{"encoder_layers": 10, "decoder_layers": 2, "orthogonalizer": "newton_schulz_5", "adamw_lr_other_params": 0.0018, "batch_size": 128, "final_lr_fraction": 0.05, "warmup_steps": 4000}
Rows from block 5 of the encoder of a small masked image model, named by matrix and row number. Rows with one number belong to one neuron. Each number is 128 + 24 x the weight over its row's rms, rounded and kept within 0 to 255. All counts start at 0. Numbers have three digits each. After the name is the row's rms in percent of the matrix's.
After each neuron's rows are labels from the 100 images, of 14976, where the neuron reaches its highest value: "responds to" is what is common among them. Only what is clearly more common there than usual is listed. The data: capsule endoscopy frames (Kvasir-Capsule). In brackets: how many of the 100, against the usual share in percent.
# fc1: MLP up (encoder.blocks.5.mlp.fc1.weight, 1024x256), inputs 208-255
# fc2: MLP down (encoder.blocks.5.mlp.fc2.weight, 256x1024, transposed), outputs 208-255

fc1.232 114:163147123130099091151098148095172067151164154101124163143107153144124139110107111111132113078103090111106166114118133118139118165149133145118117
fc2.232 112:158192104103098130182141120137199122099118136131108102161117098127171077149122154161113148105146085131119129157112109154115153179096131129173116
responds to: finding: pylorus (59 vs 3.4)

fc1.349 111:106121142123119136123154105129141099126090130136134132156076102140084096105124129086125109147119142087126149170152194163128160170126114112131079
fc2.349 119:163148160131122154118116133153106149130107134129098104111100140141089098154112108137055137160099151133095109115092146156160159112087127135150081
responds to: finding: ulcer (59 vs 1.6)

fc1.589 134:145165079164146161123141119147127154099139133105120112115110085089109114135138112115115175113137128168134145136145101148109124167138093116122131
fc2.589 133:145148135138123134141184156125123112133152143163117109176073141159106111111102153122143055113159108103123136105165136088102122136111148120140111
responds to: finding: ileocecal valve (26 vs 8.8)

fc1.127 123:134124129137139149153100095061135147101193099117102137149108112140123118121102106103174109127120146168145120100127126036143151137143137105151113
fc2.127 122:156135218125108109111130175164126082164150117170165128142132145142140131093101137110159145182125147151146122131135110126137152121130122127129109
responds to: finding: pylorus (44 vs 3.4)

fc1.553 118:116150127144144168122093135123152138111120157087147122138127121114102095131158106097104124090127110137111141135175126141116090127111163142140142
fc2.553 116:123159132123161122088092136153130081100122123127171120123138121138163086134138131082104131127131107142074123122134143129136159114138108140119131
responds to: finding: lymphangiectasia (31 vs 1.3)

fc1.75 054:084153094134113093138118121175142122098114138085158084124094091136094118147110129128140159092152134112151112101129101110080116149055108127119158
fc2.75 049:180083146136145148104109141096124114125152109140078154123166143115148132111143143118126136112114118132124161146172099145164145112209116101129103
responds to: finding: ileocecal valve (30 vs 8.8)

fc1.535 029:112124112088141152107149123134130116123121135143116112114112139092096089167149177151153102122101131121139133167141136127106129107139085152130173
fc2.535 031:123105141161142088161112162107142145181140081141114129131152080134128168071107079113138138117130105151121160082128130132145114125119147168106121
responds to: finding: ulcer (32 vs 1.6)

fc1.151 110:126101118156097130119166118106125118114105185155115136150111150162132093128136122108132145166128133125125139134168137132141128143119132134135164
fc2.151 106:147148100113152144099133131163132149120110103152140090198113145133110111087109115161114171124134146126136131131151117135151139144144171113143120
responds to: finding: ileocecal valve (26 vs 8.8)

fc1.174 026:146189095130128087119149095096104139137133134198125096111107146096148150125167130129161107127140154105114133109165168101188130068190104146120116
fc2.174 025:111120132116127154156102146106170088101125086058118142132150096131108111130076111104103142104106091145136150147118138179113125163076162145126127
responds to: finding: angiectasia (28 vs 1.8)

fc1.93 032:135157133121126127113141159103159156154095159157138133147143124132113147096105144138104123146109140078107118095147115102140122116144156084152107
fc2.93 033:109106160114115117158110088154075124118157140121107144128142128151129117123135101137149108107128148168124148154112130142116121154134110157095154
responds to: finding: reduced mucosal view (29 vs 6.2)

fc1.517 148:112102108114113132125113134128126123176113074096102125101146087111147151109143150137045138113118128092145107128136120122164129166168089113121143
fc2.517 162:122098134149113107128111148104102142122120121121113123121117151112144103141142090115136152111079131111116087120126101108131108160187074151119134
responds to: finding: lymphangiectasia (28 vs 1.3)

fc1.699 148:135114160077153156137082109169112125118146124083157140134111139146132129114137135107113123160113128119098147111164162147108131143118139147146127
fc2.699 144:110123123139107130116104108108104124133123126143105169130116119103126113117094188125176138118091137104157132130123135113173138134119101091121150
responds to: finding: reduced mucosal view (26 vs 6.2)

fc1.262 155:099120096132148117151171111096149131181113172117130140147128073124142147145133131074128150134153116121144139138102187080091113122147120109083107
fc2.262 161:143121114147139142108127131117099120105137135107182132133116126133118126083098108161141125154126162119131135161119127160101127126134151121115139
responds to: finding: ileocecal valve (63 vs 8.8)

fc1.528 030:155151107202103132125142143121136181150124131170143027138120133138121166176170161147106103125130141116126119120136120170128120133127120117125152
fc2.528 026:089107146079147133127124132113131095127116112102104216136170119133103106101139069098131164116119119148116143106106142106126146103147147127136108
responds to: finding: reduced mucosal view (26 vs 6.2)

fc1.193 118:125111107131112117179147172149096088145162177104115139072131175114129140121143124116135125114073159128117169162126103104105125090150148107143138
fc2.193 122:142191119128098136113134162153166130151094147108141109080141159148104104139162124156138087090103168118125116113156122104136173095165121128180119
responds to: finding: ileocecal valve (33 vs 8.8)

fc1.256 078:153121121059122174139089133095156087108166117119121151085166090126158111120149131134097115121147169124142171145141125139096109129122121122139187
fc2.256 073:119096125189151094124148126109146120115105148152144122145100199126104145133110080135150149106108097127102130120161110115138096152151122146114094
responds to: finding: pylorus (36 vs 3.4)

fc1.491 131:123117118160139151130145082152139128152130147114081123176131113130108101151148081163123105121146131148113136143141095164106104147166125093109165
fc2.491 152:139176140171164074102125105144155149155127129120111101121133125172144093088119149108149100126186100126140120143132116169137138117144144115142111
responds to: finding: blood fresh (31 vs 0.9)

fc1.479 023:103136155112132126142172171152112104108139144107104165087149146106090109129115099124142135098100143142135105121150083124129169158112161151095102
fc2.479 023:134142108145125138090112118135169142165137107157109122164094091149145141120145130126129137149167077141105153134092126142138103108132093112123164
responds to: finding: ileocecal valve (37 vs 8.8)

fc1.375 139:103120126169133163152196118127152138158095114100140153131102136142120141165129091163130102136138106133143113134115179091111106162129155140078092
fc2.375 129:151120128138136122135115136091130060114157108117138119142097127137169135148112073142122145149120119107112133147123170147166151141130131140127118
responds to: finding: reduced mucosal view (30 vs 6.2)

fc1.388 053:098069111162137115139101152141116132109167110186136146144108138169093120078147166163122111142124165129119142120110146171110155126144109114191124
fc2.388 055:145121166110160144136139101129128123127105113094044155107146111082130122130156118135148140131149085132147114149112123097107098136172122151122149
responds to: finding: blood fresh (27 vs 0.9)

fc1.225 035:160170109147120127116127112083117165158102142151115078153135142132161160137174073149131110146109130094123102128130142124196139121195141135152121
fc2.225 030:111135142117116162140115145130155075105131091090146156113135111135093114133087134105104160100145103156132165129129126141075132144092111110114132
responds to: finding: ulcer (45 vs 1.6)

fc1.185 111:155095141117123165097145148106127120172152123139106123066142155166091118117141121098108137130123129099108162157106154112181156104118148151075122
fc2.185 114:142165077111121106133088072165087106149063109110121104145110087135072127102131124140173141162105130102133130133115126146155118122120117130097115
responds to: finding: reduced mucosal view (25 vs 6.2)

fc1.46 147:143098113152148145148129131140145154127123161129156127122151136112119140112116097112109137141148122098123173115113128113125132146117137120105135
fc2.46 149:099145178111090152173118169163116114145125122120116114153139121104097125164132179128119084100135173133128161144128127145088108083133163114163152
responds to: finding: ileocecal valve (68 vs 8.8)

fc1.423 015:170123098083114139114141163123151128125144145100130130110093142133124138138127114114135152140137143135119134133101172164084123100151116117120146
fc2.423 017:058116157146128124132127156148122142123120165180098139110131103125122127113152000164107130108120116121118130145112112097156114169119109152128124
responds to: finding: pylorus (33 vs 3.4)

fc1.576 041:172131155199123108122101152147090138134123140173126054139096116134116144145152191171106105124106157125111114156111099132105135135116104089129153
fc2.576 043:085125154090144142132130129102155145136148074097121198134197158145090114106152083099104149105159118120108111111087131093144119123145150144108133
responds to: finding: ileocecal valve (28 vs 8.8)

fc1.625 083:124152098135107156118127159123117127116142127138137119081129105135166101082125192128118125108143120097107126112113126115103103088177120099164130
fc2.625 086:119141148137108147116141132144165151136135140138124134148104135156127184071110082117128118085114094108150131146102143083116087135136109121129141
responds to: finding: pylorus (54 vs 3.4)

fc1.477 075:187185141139130145109119129143136151111127154060114124102110107125138159109193072126093107114104154110173102133150102109173123162142168123139179
fc2.477 064:122125109110129112181131088132111114120123126173116143172128129175117120105092125136129085114153079117122124157103125171098106133101127101091087
responds to: finding: angiectasia (28 vs 1.8)

fc1.276 133:160144145131153133138129156138149131117147154128131115170091122138099115140106071090140117145112162128146082154136150151158111122135065128147168
fc2.276 140:182135145208135135150122153136139112133098092118155100160113141175125123155147072159122141108114104100118142107168141158126112129126124117109156
responds to: finding: reduced mucosal view (33 vs 6.2); finding: ileocecal valve (33 vs 8.8)

fc1.626 033:123138146142071131061105170114148091146136167134105135045142171111100082109134190133133130112157121082128130116111108139132126117129143165117129
fc2.626 035:107110108097132132181142104125095132107132132128133148170140093179139146162121121116128107155110140187099142148149149109132106149117090113094120
responds to: finding: ileocecal valve (59 vs 8.8)

fc1.653 131:128116100130176137103140094118152114170096168111138108138125095104136152117135077118113155154170101089095128145144177169136124100138128067151111
fc2.653 120:125137160108129145142124152180152128124156096093104176148117152109105143150106121153146079151162128106148136118132119169094096161142110134127100
responds to: finding: ulcer (30 vs 1.6); finding: reduced mucosal view (27 vs 6.2)

fc1.686 196:103090115100118157125096136164150088123159117142174173161151137123112152107122102120134144133083166127096131123119165152129168137151174126113151
fc2.686 212:116098119107117149112145122101121107158139139150109147149166107121131094145144112132111112120106149136111094113150148118138137170126126081133127
responds to: finding: ulcer (49 vs 1.6)

fc1.191 143:129107096127122122170143132111124157114116110133090129178127122161107090159133128115084089133160139142107152132148132136095158072125135101137135
fc2.191 161:165148143122093133130116088127121124106097145127148118089146133167113121086130169150178155128087167139118111127108138119142133111130114065200107
responds to: finding: ileocecal valve (54 vs 8.8)

fc1.257 052:149119125174174111153145132143126077106137162084099141130134103104110127120143105121065151105109147131175164143167126096107091148105149101149167
fc2.257 047:124124122123128106098138118134118161148151125127164101149139163169113147179098090116197134126130108111075082096134127163129141121130098134101113
responds to: finding: ileocecal valve (59 vs 8.8)

fc1.1 054:122084103077117156106099194146141130115112135132145122115126081110098072130125161118134139120108149126135140119143147147142148137171091134126149
fc2.1 057:166094148148093140139123129116141100083130103124123088125126107123144112125138129162127113122135153195130157139139096133091110139076088129126132
responds to: finding: ileocecal valve (35 vs 8.8)

fc1.498 044:121138138156122132161137195096134127139143148124152144167146120114162173103095100146115128126132166124103143070157073124130143125165153100150109
fc2.498 043:126104137133115138096149072183121146108132155143088130123139134138090094125160136136144104089094084162126126170107158153123140134111118145121172
responds to: finding: reduced mucosal view (33 vs 6.2); finding: ileocecal valve (29 vs 8.8)

fc1.116 111:122128173143115121145113134099127139131118110080148159141116107146102126109108118121144173121162078110111129099139111142100072138107124093154124
fc2.116 093:099137120158108154141104157150139129097120125119144107127155152086106108163118111155166085126139127121130143131119121125152123141164136120113162
responds to: finding: reduced mucosal view (25 vs 6.2)

fc1.250 132:164128127129094139167143122155136130124112121134133042091138132145170106079111141161116148126140149138110125114104138134149049115094152128131162
fc2.250 133:131170102082089137116168104142116128138150132133107135143158112123112111129100108142147122127134137152124128159159145134110130116109158150147103
responds to: finding: angiectasia (33 vs 1.8)

fc1.565 132:166085128114124078127181155129108122120117160155113137122123089095138126083145091115094095094088101123149129128082112136101138148129125118158172
fc2.565 118:107112142166127106165123102131179158135154090108106117135115108140124167097104136116117100157147108149118128088120122084116148117152153120136132
responds to: finding: angiectasia (38 vs 1.8)

fc1.154 038:112115100125136135127144159162105124136137161084152089151146128152122132103110098154120148116115168158139136136165129090151134121133137100221150
fc2.154 039:124138146135131179157147088141132110124130111152113165094101112124105107154118126089130133125138084138092147113101144147114142121131081139043110
responds to: finding: angiectasia (46 vs 1.8)

fc1.664 161:119124147175153132126128124073134068132166118153165174109144140109066103145112144123155116118147160126123160131121126168136152096126134140092126
fc2.664 165:142140124088110111108132105135092097101132100103166156126144125169078084096133107119135126132150188154120132144101154132109137136162144119109073
responds to: finding: ulcer (25 vs 1.6)

fc1.135 142:113077147102123164078178112106070096177132123144095121148154089136154141146120120145143084157124126068160134117103198118089114118114149131119116
fc2.135 133:141105095159139105120064128109136134134131159123165155097126132174105108133140127137121127090086154110136165139122135126107147174162134125093092
responds to: finding: ileocecal valve (29 vs 8.8)

fc1.188 133:085110159115125122149121100118121154107112128147143144116191113163130115107119074129126143129118129134111135100145134046137135101158145128122106
fc2.188 134:105150105109106093086188102099118126102130149128160134131139129095124068178130091136134155145091122152101096154151114134124126134156113138121106
responds to: finding: reduced mucosal view (40 vs 6.2)

fc1.205 037:128161129143122136128142112109129138149111131107116117144132147144159166131154078140113082118108136120147119091128148112194147152191156171168143
fc2.205 037:117131123120151153143089141143129092111128110128108134133115079120122083143118133133125147123139106142088125166111133152082139119097074096085090
responds to: finding: ulcer (36 vs 1.6)

fc1.86 125:088109142093101200113121143136110121093117092112111095103099113154120161121121092146136135156161139098090147141175150106189105114138154150122143
fc2.86 129:130128161100112128142107129175148146158094149106124133179146152100086090148097150122087123125115128128164154132132158138135135099128111085139126
responds to: finding: ulcer (28 vs 1.6)

fc1.454 053:118155117119155117135167111130120115094090134072111106102115125111124161134149113088127117119086159131140123088176148090178114138121132108140179
fc2.454 048:148113117147141140102111140127163100121145128165132122156125072156133136149107115186133124124157079122134146157092134164107128099133102180102105
responds to: finding: angiectasia (52 vs 1.8)

fc1.656 068:102145099163132142109123118121095128109148092109144099107089089129148129099128146077127138123136139147124169102124105092132115153164097148107144
fc2.656 064:108138154069122109108153133190143104135132176147133116137121123155116077129152081165108158110123128137130121139148102141141095098112120164114182
responds to: finding: reduced mucosal view (25 vs 6.2)

fc1.521 114:123169137114140106156124174116123151104183148145116138183103108166119127089109113121122128165131130118115120141172162168119160098127149135136133
fc2.521 121:168176181112096132092124155118131118129138142147136139136121146165097146123155141157140090124134114175118139098129112122131118094143113149139093
responds to: finding: ileocecal valve (38 vs 8.8)

fc1.206 081:116145121152185140105126102123139114150105140141112121100067127121148149096125084099151133119158105107189139145097115107136135145126118172115131
fc2.206 076:134118121131165125135142160139133117097113169121094110112127152118098137154168110146146079106110131110120088131153145147138144115144113085104151
responds to: finding: ileocecal valve (44 vs 8.8)

fc1.145 118:111125155180116103156112160153149121124129143125101110131118154089134121109130130163096136164114117193127118152113109106119113114140157152130140
fc2.145 114:144118137153107091125114160152151155102119120089104097129134105139158077161134103098125094105164136147121122148112104115119135124132159139073121
responds to: finding: angiectasia (26 vs 1.8)

fc1.410 057:134133140231128099092145174098121142127126136085125100124157146115104144138149123125111120120116125095143159128164145107175127133138153122145156
fc2.410 056:136121104060148146177106109163120122177166076144111169138104094124127118108089176127144101123126104129103124118120148166120129130110099110104101
responds to: finding: angiectasia (30 vs 1.8)

fc1.438 123:174105095084133111148120146135132153123149111140124137084146126113185150094140173143142110099114140185134111105133150146112120126139123085120124
fc2.438 104:095106134105105164151169114129125153148099064089129112153113084149165141164169085077142103141113103128119142157203146161164126137108101160152117
responds to: finding: angiectasia (48 vs 1.8)

fc1.537 120:188128125107120151121168114123138127132147171151165127081136150108144113145134057097097146125159099128081119124139119102135117098124151110109107
fc2.537 130:096117138106131104117106095160110136119127102151154126134141129158106124087164183106173140150129088132148110095105104094085121157146146129126131
responds to: finding: ulcer (29 vs 1.6)

fc1.207 042:129136168129090159126157114100174107196112120141124159116135173130133147108104162149116131122159132109119145144142139145175125206233162133101139
fc2.207 040:103133108133166108145115138156080129129148130119121104127123061142134086163151074082147118145109118150142110102129141104078117089071103155145098
responds to: finding: ileocecal valve (35 vs 8.8); finding: ulcer (30 vs 1.6)

fc1.566 035:100091142151147131088125159135134127122154144153109101161133140100116155140124249135116124162115135137101165104139152135112091155126100132150172
fc2.566 032:123125115132130122179104107109112135165130117099147161098127098139147115141129047107157147095128125111145096144123145130142162081129141140109091
responds to: finding: ileocecal valve (52 vs 8.8)

fc1.488 099:137176147100092155147134166138152091122110088136118142095135078131093152134108134172083123144121089128135154088158164109130152124129124145145118
fc2.488 100:167076110144105139130109113115167123109165126132149119152097146138125127069091102133136115143090093110123112184169105139161128151115123119169121
responds to: finding: pylorus (25 vs 3.4)

fc1.76 154:137113091123159153118176107103113131161129129125138107105099128107157141109101085130120114126180115148112155129140142161123063134097148145103101
fc2.76 157:103100116124151150134165104091106111119128165122137147145090134139107134129122067114110123126152124127147082134118104156135091157144118105133071
responds to: finding: ulcer (26 vs 1.6)

fc1.351 103:153096129132150158152146094099114133111128105080176123084131156118161095142146100177111119178091100081098130100114177130182119097113121117112144
fc2.351 110:104084127111188131143086162142137089090113142106101158092164123131123136103112156126150123119112115108124077174150123086115158087128124139105134
responds to: finding: ulcer (25 vs 1.6)

fc1.196 128:156142106092103161172148141084115159119106161106143139108155116135141135127173114135077078110122135101129146136139161128095130120099170122103139
fc2.196 124:123123123156151145145093142121140114110154128088135088102140142104164070179162133148137089100129176131101131113118120123135122070087118125151119
responds to: finding: angiectasia (50 vs 1.8)

fc1.246 053:106121111074097132155143133118137084139173161105175094098128148109138110133087133174122134165114150149115151166156146174136126089136114103141128
fc2.246 048:134156146132160106150124162140153121127112120130147159147142090145095143156170089106164138107143124170136110068106117103119145145111108147094127
responds to: finding: ulcer (25 vs 1.6)

fc1.648 075:135113146121148120094147134155139135100121176106131116112179075161122111166136108123155164108107136107131163099171131084133117134186114144079142
fc2.648 072:106103151104104116132163125153140136158140107154093131102130157120136151083079076127156083130114159119130128130139141160112082148106133141124129
responds to: finding: ileocecal valve (45 vs 8.8)

fc1.97 055:060131149096120129150110129156137086117159129109091181104163096107126140097117085135170098138152138095146095116131137090163180116122127137183117
fc2.97 050:151125137114153117124136128102138140091112162128128080151106147147150114154083145128106168129104144156120169164093117162136102159133124131082158
responds to: finding: reduced mucosal view (25 vs 6.2)

fc1.33 163:131079112130111114092111141125131148108129086134166146128151113161117133105125127104137145092115101133130146091081158120097105160151132126130084
fc2.33 150:148116118128127111138138106175073123133152114119153143156105151132095133115138149128145111153151133142156182130150110097139120106105129097153094
responds to: finding: reduced mucosal view (27 vs 6.2)

fc1.268 126:131146126133135126117145186129121147139141111171152166137095159124079129086136095115132104135147162082111128127114087167101093105125117160114122
fc2.268 111:136116128158118102122124153115141116117115134151137120139121110123113136120163111133106125140089175125094101157170062129097135112148141125149126
responds to: finding: reduced mucosal view (28 vs 6.2)

fc1.659 158:105118153124123123111135157145138122166121102144135099118139085113086094102178079115127122151111104122124115123158106136135153143157133165137118
fc2.659 170:164126142170111124120136136103121124113131108101151104108130151124161157110094149093145138187173139117146097145102128136139098125125155142103127
responds to: finding: ileocecal valve (75 vs 8.8)

fc1.362 131:142128155156128101095124118128108106129151145133124111128144160111116120084141075164110091158105123106139127148147132105120130155112103111136122
fc2.362 138:125140134128150109130139088103137131147166168127139109173123132154149141114111175136158094132133098148119119150137117132138101160084140154136150
responds to: finding: ileocecal valve (51 vs 8.8)

fc1.304 034:131156193146144151118149139141162102137125116077135207092134114108159161085093131125107122114134174160116135134113118143148146176175175121083148
fc2.304 034:126096091111119101144111117126097135130145141175085081142119138140113112145186071124114105124080070081115120133118116149145112122089100135148139
responds to: finding: ileocecal valve (43 vs 8.8)

fc1.754 152:128148103106123117103140130165095095171124158124114132065077097148145119096140132119122163145121130128107119121088144155114109145153144066085173
fc2.754 163:118109120145131089111145096155131142116117139114121137106101107144133127112137087132099140149098115085126120127099138157125118118142133103104144
responds to: finding: angiectasia (51 vs 1.8)

fc1.562 029:154096171094084137111138109096125133154118103165154160136145129106138127139105154145122110148139124107111125129096136141132132098171146160108095
fc2.562 026:099148120142165118128124153113132120113127142087076109123087168135146138132147092141131129102120122116128123134138125145120143175074144118177144
responds to: finding: ulcer (55 vs 1.6)

fc1.77 127:160100133142146143156146162145106130101117143132153103116150142119139085139106150141129155145114148068120081151146174143139141155120113117114144
fc2.77 123:127151177119140156116152148133103131116106073103135104162165101115176088129110120160165115087114145112099146152130151181109144112136130153134093
responds to: finding: ulcer (74 vs 1.6)

fc1.47 074:149110116114128082119147084088155159127154137146111124181126123114114127127106206128102116108106133127159129101172128129081086099075119127172114
fc2.47 073:087160134139152127156110129116123080158142075134096159092120160147107107142128098094160159159113129133090153140096129124150154127166125094124133
responds to: finding: ileocecal valve (54 vs 8.8)

fc1.708 122:090124182103136154160173160105130123136102146094118127145144151115149144089115109124160144176085112145098118129142111129153111116112104126130139
fc2.708 137:115150116138131189114135161145138130133122111098120119123176131105114120149151126123084133108134110098109125135156141131106140098124128132110132
responds to: finding: ileocecal valve (38 vs 8.8)

fc1.220 129:161102122134112160169143101139123138151144158113118113088098121127091153148155155133163107115058124141087114098127135127103104136139104121122108
fc2.220 118:139156121115118153093095126116153149143111138149136124136139067167152141114110149145171117105102097124147117135184112126141121097107148106137112
responds to: finding: pylorus (49 vs 3.4)

fc1.542 046:140114114181171120084136141118117117098134159122115122123136122129104147131134196122084121136112138088118156161147165112166097148112128102144145
fc2.542 041:125100123115127131182106119137114125195153099117161151138130113124136102130105108107161127100123109156130105077172131128101117099142100131087136
responds to: finding: angiectasia (32 vs 1.8)

fc1.295 028:129128112161129129099173151131153157118144139178116073178124166135109157179142162121115124157130159119131175087145126140108095145118111135108136
fc2.295 026:104111147124144101129081146121100101156144096097116187059134090111137116096104070124119142088116104112116108161111140107134126101137155143157127
responds to: finding: reduced mucosal view (27 vs 6.2)

fc1.20 128:092137113159096150158153120103122084122154127127151150092093129069078149145102143123147117116129125126119155156135077143131115109114130080112107
fc2.20 145:113154136113134115141135106141137110143189160108143108139157134126140154152142186119132140161137165145161146138135119136169183112119141129138140
responds to: finding: ulcer (32 vs 1.6)

fc1.89 143:139164153143113120126149122105066109112110138112119090109132113113106159148113162189149154115138115138140113138111126135138158180116107130132114
fc2.89 137:123116118162156152150107134132177115142130133143147144111131111138158130147094109166096135129159121162161133155084136144134120154141163146124140
responds to: finding: angiectasia (37 vs 1.8)

fc1.391 037:133122133129130116100117088134083113137115145123129155093120111160156098110143141125128124141171145128133116156163151105116136107128099134136141
fc2.391 035:129095127106120149158163153097177096092140111143130086150120159089130122159085098156126127080092138124123114122094151135143114131110110097131169
responds to: finding: angiectasia (25 vs 1.8)

fc1.126 048:151127100149141138112113097143123134146145117079098114169145120078150098093108155115117140119122154146144165116133128089122102100181154109163149
fc2.126 047:123147158151116137126115146126147123096120103170135138085102129169081154192132115117120133122139105126085115130141116161146130154084078149085107
responds to: finding: angiectasia (33 vs 1.8)

fc1.719 061:155176127180173129129147093085162170114128145098126116118128113146092126140147111107103147078122176121112144103143122112134082129132139097080129
fc2.719 061:089082142075113116137134176136117129171125107130145115140139134131125133104117153126158064130132058153104136144094115133167189120158136112143165
responds to: finding: ileocecal valve (28 vs 8.8)

fc1.251 156:061181172138136108133129133131134168104118133169171147121148112139121147128166076086143146136104170119057129134096111171128097146130152127150092
fc2.251 158:134163108152150103179178134101080108120116078165095128137162134188129156119116127140107117130123134133151087147148158102113115088114109130108118
responds to: finding: reduced mucosal view (41 vs 6.2)

fc1.612 136:099102128145146181154086104168154111136091095122110125179176150138163167105116185140168142118136119148116143131117105130128128119130142108155135
fc2.612 134:142146132128152172102075124145160124143115169106117101189133133126128119124120057143130156096111149131154133149113102130110143145122101108139125
responds to: finding: reduced mucosal view (51 vs 6.2)