A small masked image model, trained from scratch.
Training: muon at rate 0.01, 40000 steps, batches of 128.
Rows from block 5 of the encoder of a small masked image model, named by matrix and row number. Rows with one number belong to one neuron. Each number is 128 + 24 x the weight over its row's rms, rounded and kept within 0 to 255. All counts start at 0. Numbers have three digits each.
Before each neuron's rows are labels from the 100 images, of 14976, where the neuron reaches its highest value: "strongest on" is what is common among them; "colour at peak" is the nearest of a few named colours to the mean colour under the peak. Only what is clearly more common there than usual is listed. The data: capsule endoscopy frames (Kvasir-Capsule).
# fc1: MLP up (encoder.blocks.5.mlp.fc1.weight, 1024x256), inputs 104-155
# fc2: MLP down (encoder.blocks.5.mlp.fc2.weight, 256x1024, transposed), outputs 104-155

strongest on: finding: pylorus
colour at peak: grey
fc1.232:138158123156113173108114135113112121133100160133138159141112114111136146146153122142091137079129091116104100121065102090102145095143122139151166129129108145
fc2.232:126124138133139138136122141155123120120065139098140138180096174112138089112079114121071127134159081128155116119130132129108149121124144106131101133135120131

strongest on: finding: ulcer
colour at peak: orange
fc1.351:126147132102146095117141124106100114087091128170114157169104082112108102135093114108147156126131175112132137116102088170160146091160104107157124160125124145
fc2.351:124144136116104167145130156135120112110149105122117151104105137113163105123132158159120129120081109137126154078124169151122123138131138127138123105147126172

strongest on: finding: blood fresh
colour at peak: orange
fc1.697:113140125119157126130143162131129137098136156113114146096092124099141117155157107180157117125100144133122116103098131116158155133111113059149146134125102139
fc2.697:164125109164128075130182057111162162154131093141140124111126120158084147153163142114087132118124145136136149113104147151134140119133146173166153102127115140

strongest on: finding: angiectasia
colour at peak: grey
fc1.32:141132128126089088142139151109164111118175116134175124117167139143126140139123180138126130068083158098163189104082104136120144148130081151142164118109125112
fc2.32:130116137128100106128144151147113112089148149132111149158181129105115115125116122151137149090096097120145122084130170128119112170134145129125154121123131096

strongest on: finding: ileocecal valve
colour at peak: black
fc1.269:110094141130139099110138118150145125092127140106088152173110142161073135104109192134140113113146094128163121135087108109147108117167143133078155102130091157
fc2.269:120095120118131104149183141104164121153093147134141134133124155107116119168074146125116136144116120136108118104067149083108185093095109164132131147109158094

strongest on: finding: reduced mucosal view
colour at peak: orange
fc1.321:103117071150094144132126156169155081097118137157157140112121138132123138130158142061101142134120104130130138111133082144129125155109132135135143108127103134
fc2.321:129134111120141088188112103155181161119133119117108124080106126078123070170165155128088118107155126129148140112105091156156142107120095130136085142131164120

strongest on: finding: angiectasia
colour at peak: orange
fc1.89:177119106140107112120155150127098124144154138095161129093139140118134113104092128100126172120096137149074153124133095187148133119094100114116142145145118146
fc2.89:112143144142146122152145127112166135159125121170108134102133105110193131110117136108071169113116133136132116079129094141175105100102120149107098133120120102

strongest on: finding: ileocecal valve
colour at peak: black
fc1.741:134139089131130152123131146121090119153126125115131127160134120132166102098098142165164123132108085129112091104106082156125145127149148132114166123120108131
fc2.741:111127105129150140128113074108154121096133104098138136102112165108148136133135103095074123100136173137123138123121133102101120130137110090123108095149137114

strongest on: finding: angiectasia
colour at peak: orange
fc1.391:162116130138110104117153119137158076094165107164134107118126108101082125155133138128127139092137134113165104129087119093166182135103142128134175083149130119
fc2.391:109143145116140161151130152117085176172095122112116150118126152127124119131135105133129139190101123125091162129142124150125073136151140098138117184105119143

strongest on: finding: lymphangiectasia
colour at peak: grey
fc1.517:111161118158143144137121153132110147136156171127164093140146131154128140113125110161145143113099114125129152116120130117130137121108148144164142091130148073
fc2.517:144101124122116107124121132132134053145147124121123156137131116098123110138128118121144158145181126159156080147124112113137130118102087098146087182134137107

strongest on: finding: angiectasia
colour at peak: orange
fc1.312:131114142165153129155141148079106134162140104152144068116109077137103165153130136168130147120095114138115095113156138119119170125113127164150156173128143147
fc2.312:158116173093114164141103103153147127159142144172154123105112132111117110136154119154136120147113106126098150100103144175129115121127101162154111157141122105

strongest on: finding: blood fresh
colour at peak: orange
fc1.662:129133130112108155142093163134126128107149125098154155167116146175133131135123099099150139139124150137139154144186126150175125123144093136143088150154115127
fc2.662:160122109161164150101149156131124130157152101155108115131130107125100157147174091131157128114151130110139142127112126178136129097135127102139165127113128175

strongest on: finding: blood fresh
colour at peak: orange
fc1.322:125056167120175148177116119129135140131140100093128141160153150105117155138138096088087138127141155114131140156152158077114128163162134116123120125162104125
fc2.322:126117135106097126145136170139151116123155097125100147133152174110135145127155136120173089089105131139185129171083117148153128141149092134156158131111139133

strongest on: finding: angiectasia
colour at peak: orange
fc1.140:158134089182149101150128149139152078186114159091138151124082105133147127139114156138142128130146134192137116166099100143098160102129125150135133089139098104
fc2.140:112147097140160135151144154146108097118143157161117134105148168118125113070150112124121115094099123134117084151138120109079125129129109141109088156156144162

strongest on: finding: ulcer
colour at peak: orange
fc1.246:116128160159117123152113110150104163099136113138097205157161136115100106091178173124159152137096134108171115114142124131114139138168107113131123100151120121
fc2.246:112123137098125110104078111097123135118156072092175074111131162149118107135059110107101123121118087141134147154118159142150151125138110135172138129142126104

strongest on: finding: ulcer
colour at peak: grey
fc1.537:132139087203115111122135123139143110100131110158134105150101155142133142122137123136103095106105102138104118141122144130187139098124160112119120145084104119
fc2.537:081106108136163141143110083124143148173112105122111122117168132077117154159136107131118123186118136115130133138103118149068128130145177119132117121118107117

strongest on: finding: blood fresh
colour at peak: pink; grey
fc1.52:067111151120154118156130109112096104152147114159142158127098138116169147117120111131120154091135146149171111139138134090163110150129093117138168150090146143
fc2.52:101127094171157131118146161169111156076117105143112124125130120119116151163153129124089151112132136178159101112108072088128114134150095135144138137128133154

strongest on: finding: ileocecal valve
colour at peak: orange
fc1.568:129123099123147131121100111108104134122107114100127125121123079111113126136106157110155181102113122169136127089125154125161128141128113112110143144113129144
fc2.568:086154152109117098158112115116119129098132111118126136109118102147126124141166134116101113134149125129136190109081141158140119132153110121108114105192136110

strongest on: finding: pylorus
colour at peak: orange
fc1.279:115145140092146102122132130158118130144094128150110131091083155119116105129145151114163109110099161115083139118115136107123169132128121152097112158114122110
fc2.279:111156135127152149075122110092069091087132148116137120139101170102156130144129141118151145118118099088099108070122161128118145087124108107098115096151146120

strongest on: finding: angiectasia; finding: ileocecal valve
colour at peak: orange
fc1.680:059128091136125146102145103115112125133144158130170148096154083120155132128144136151116136130151132134165108140146094130180171134135138139145184125118118098
fc2.680:082138098081180099181110112114147111161137095096136121147157149169131065167119117151087130124149150147148130127139155135136145118114133130124152104131102119

strongest on: finding: angiectasia
colour at peak: black
fc1.67:148127162115141119116089149124105182117125115129141141113129138133131172132136145163134154132148157103178139091116140135125118108121140110148145132115113181
fc2.67:125102106115112156143174113157161077103151131137125123113126130141119073135111124108117138129103085136103113139122130144150144137151127129141145127113149068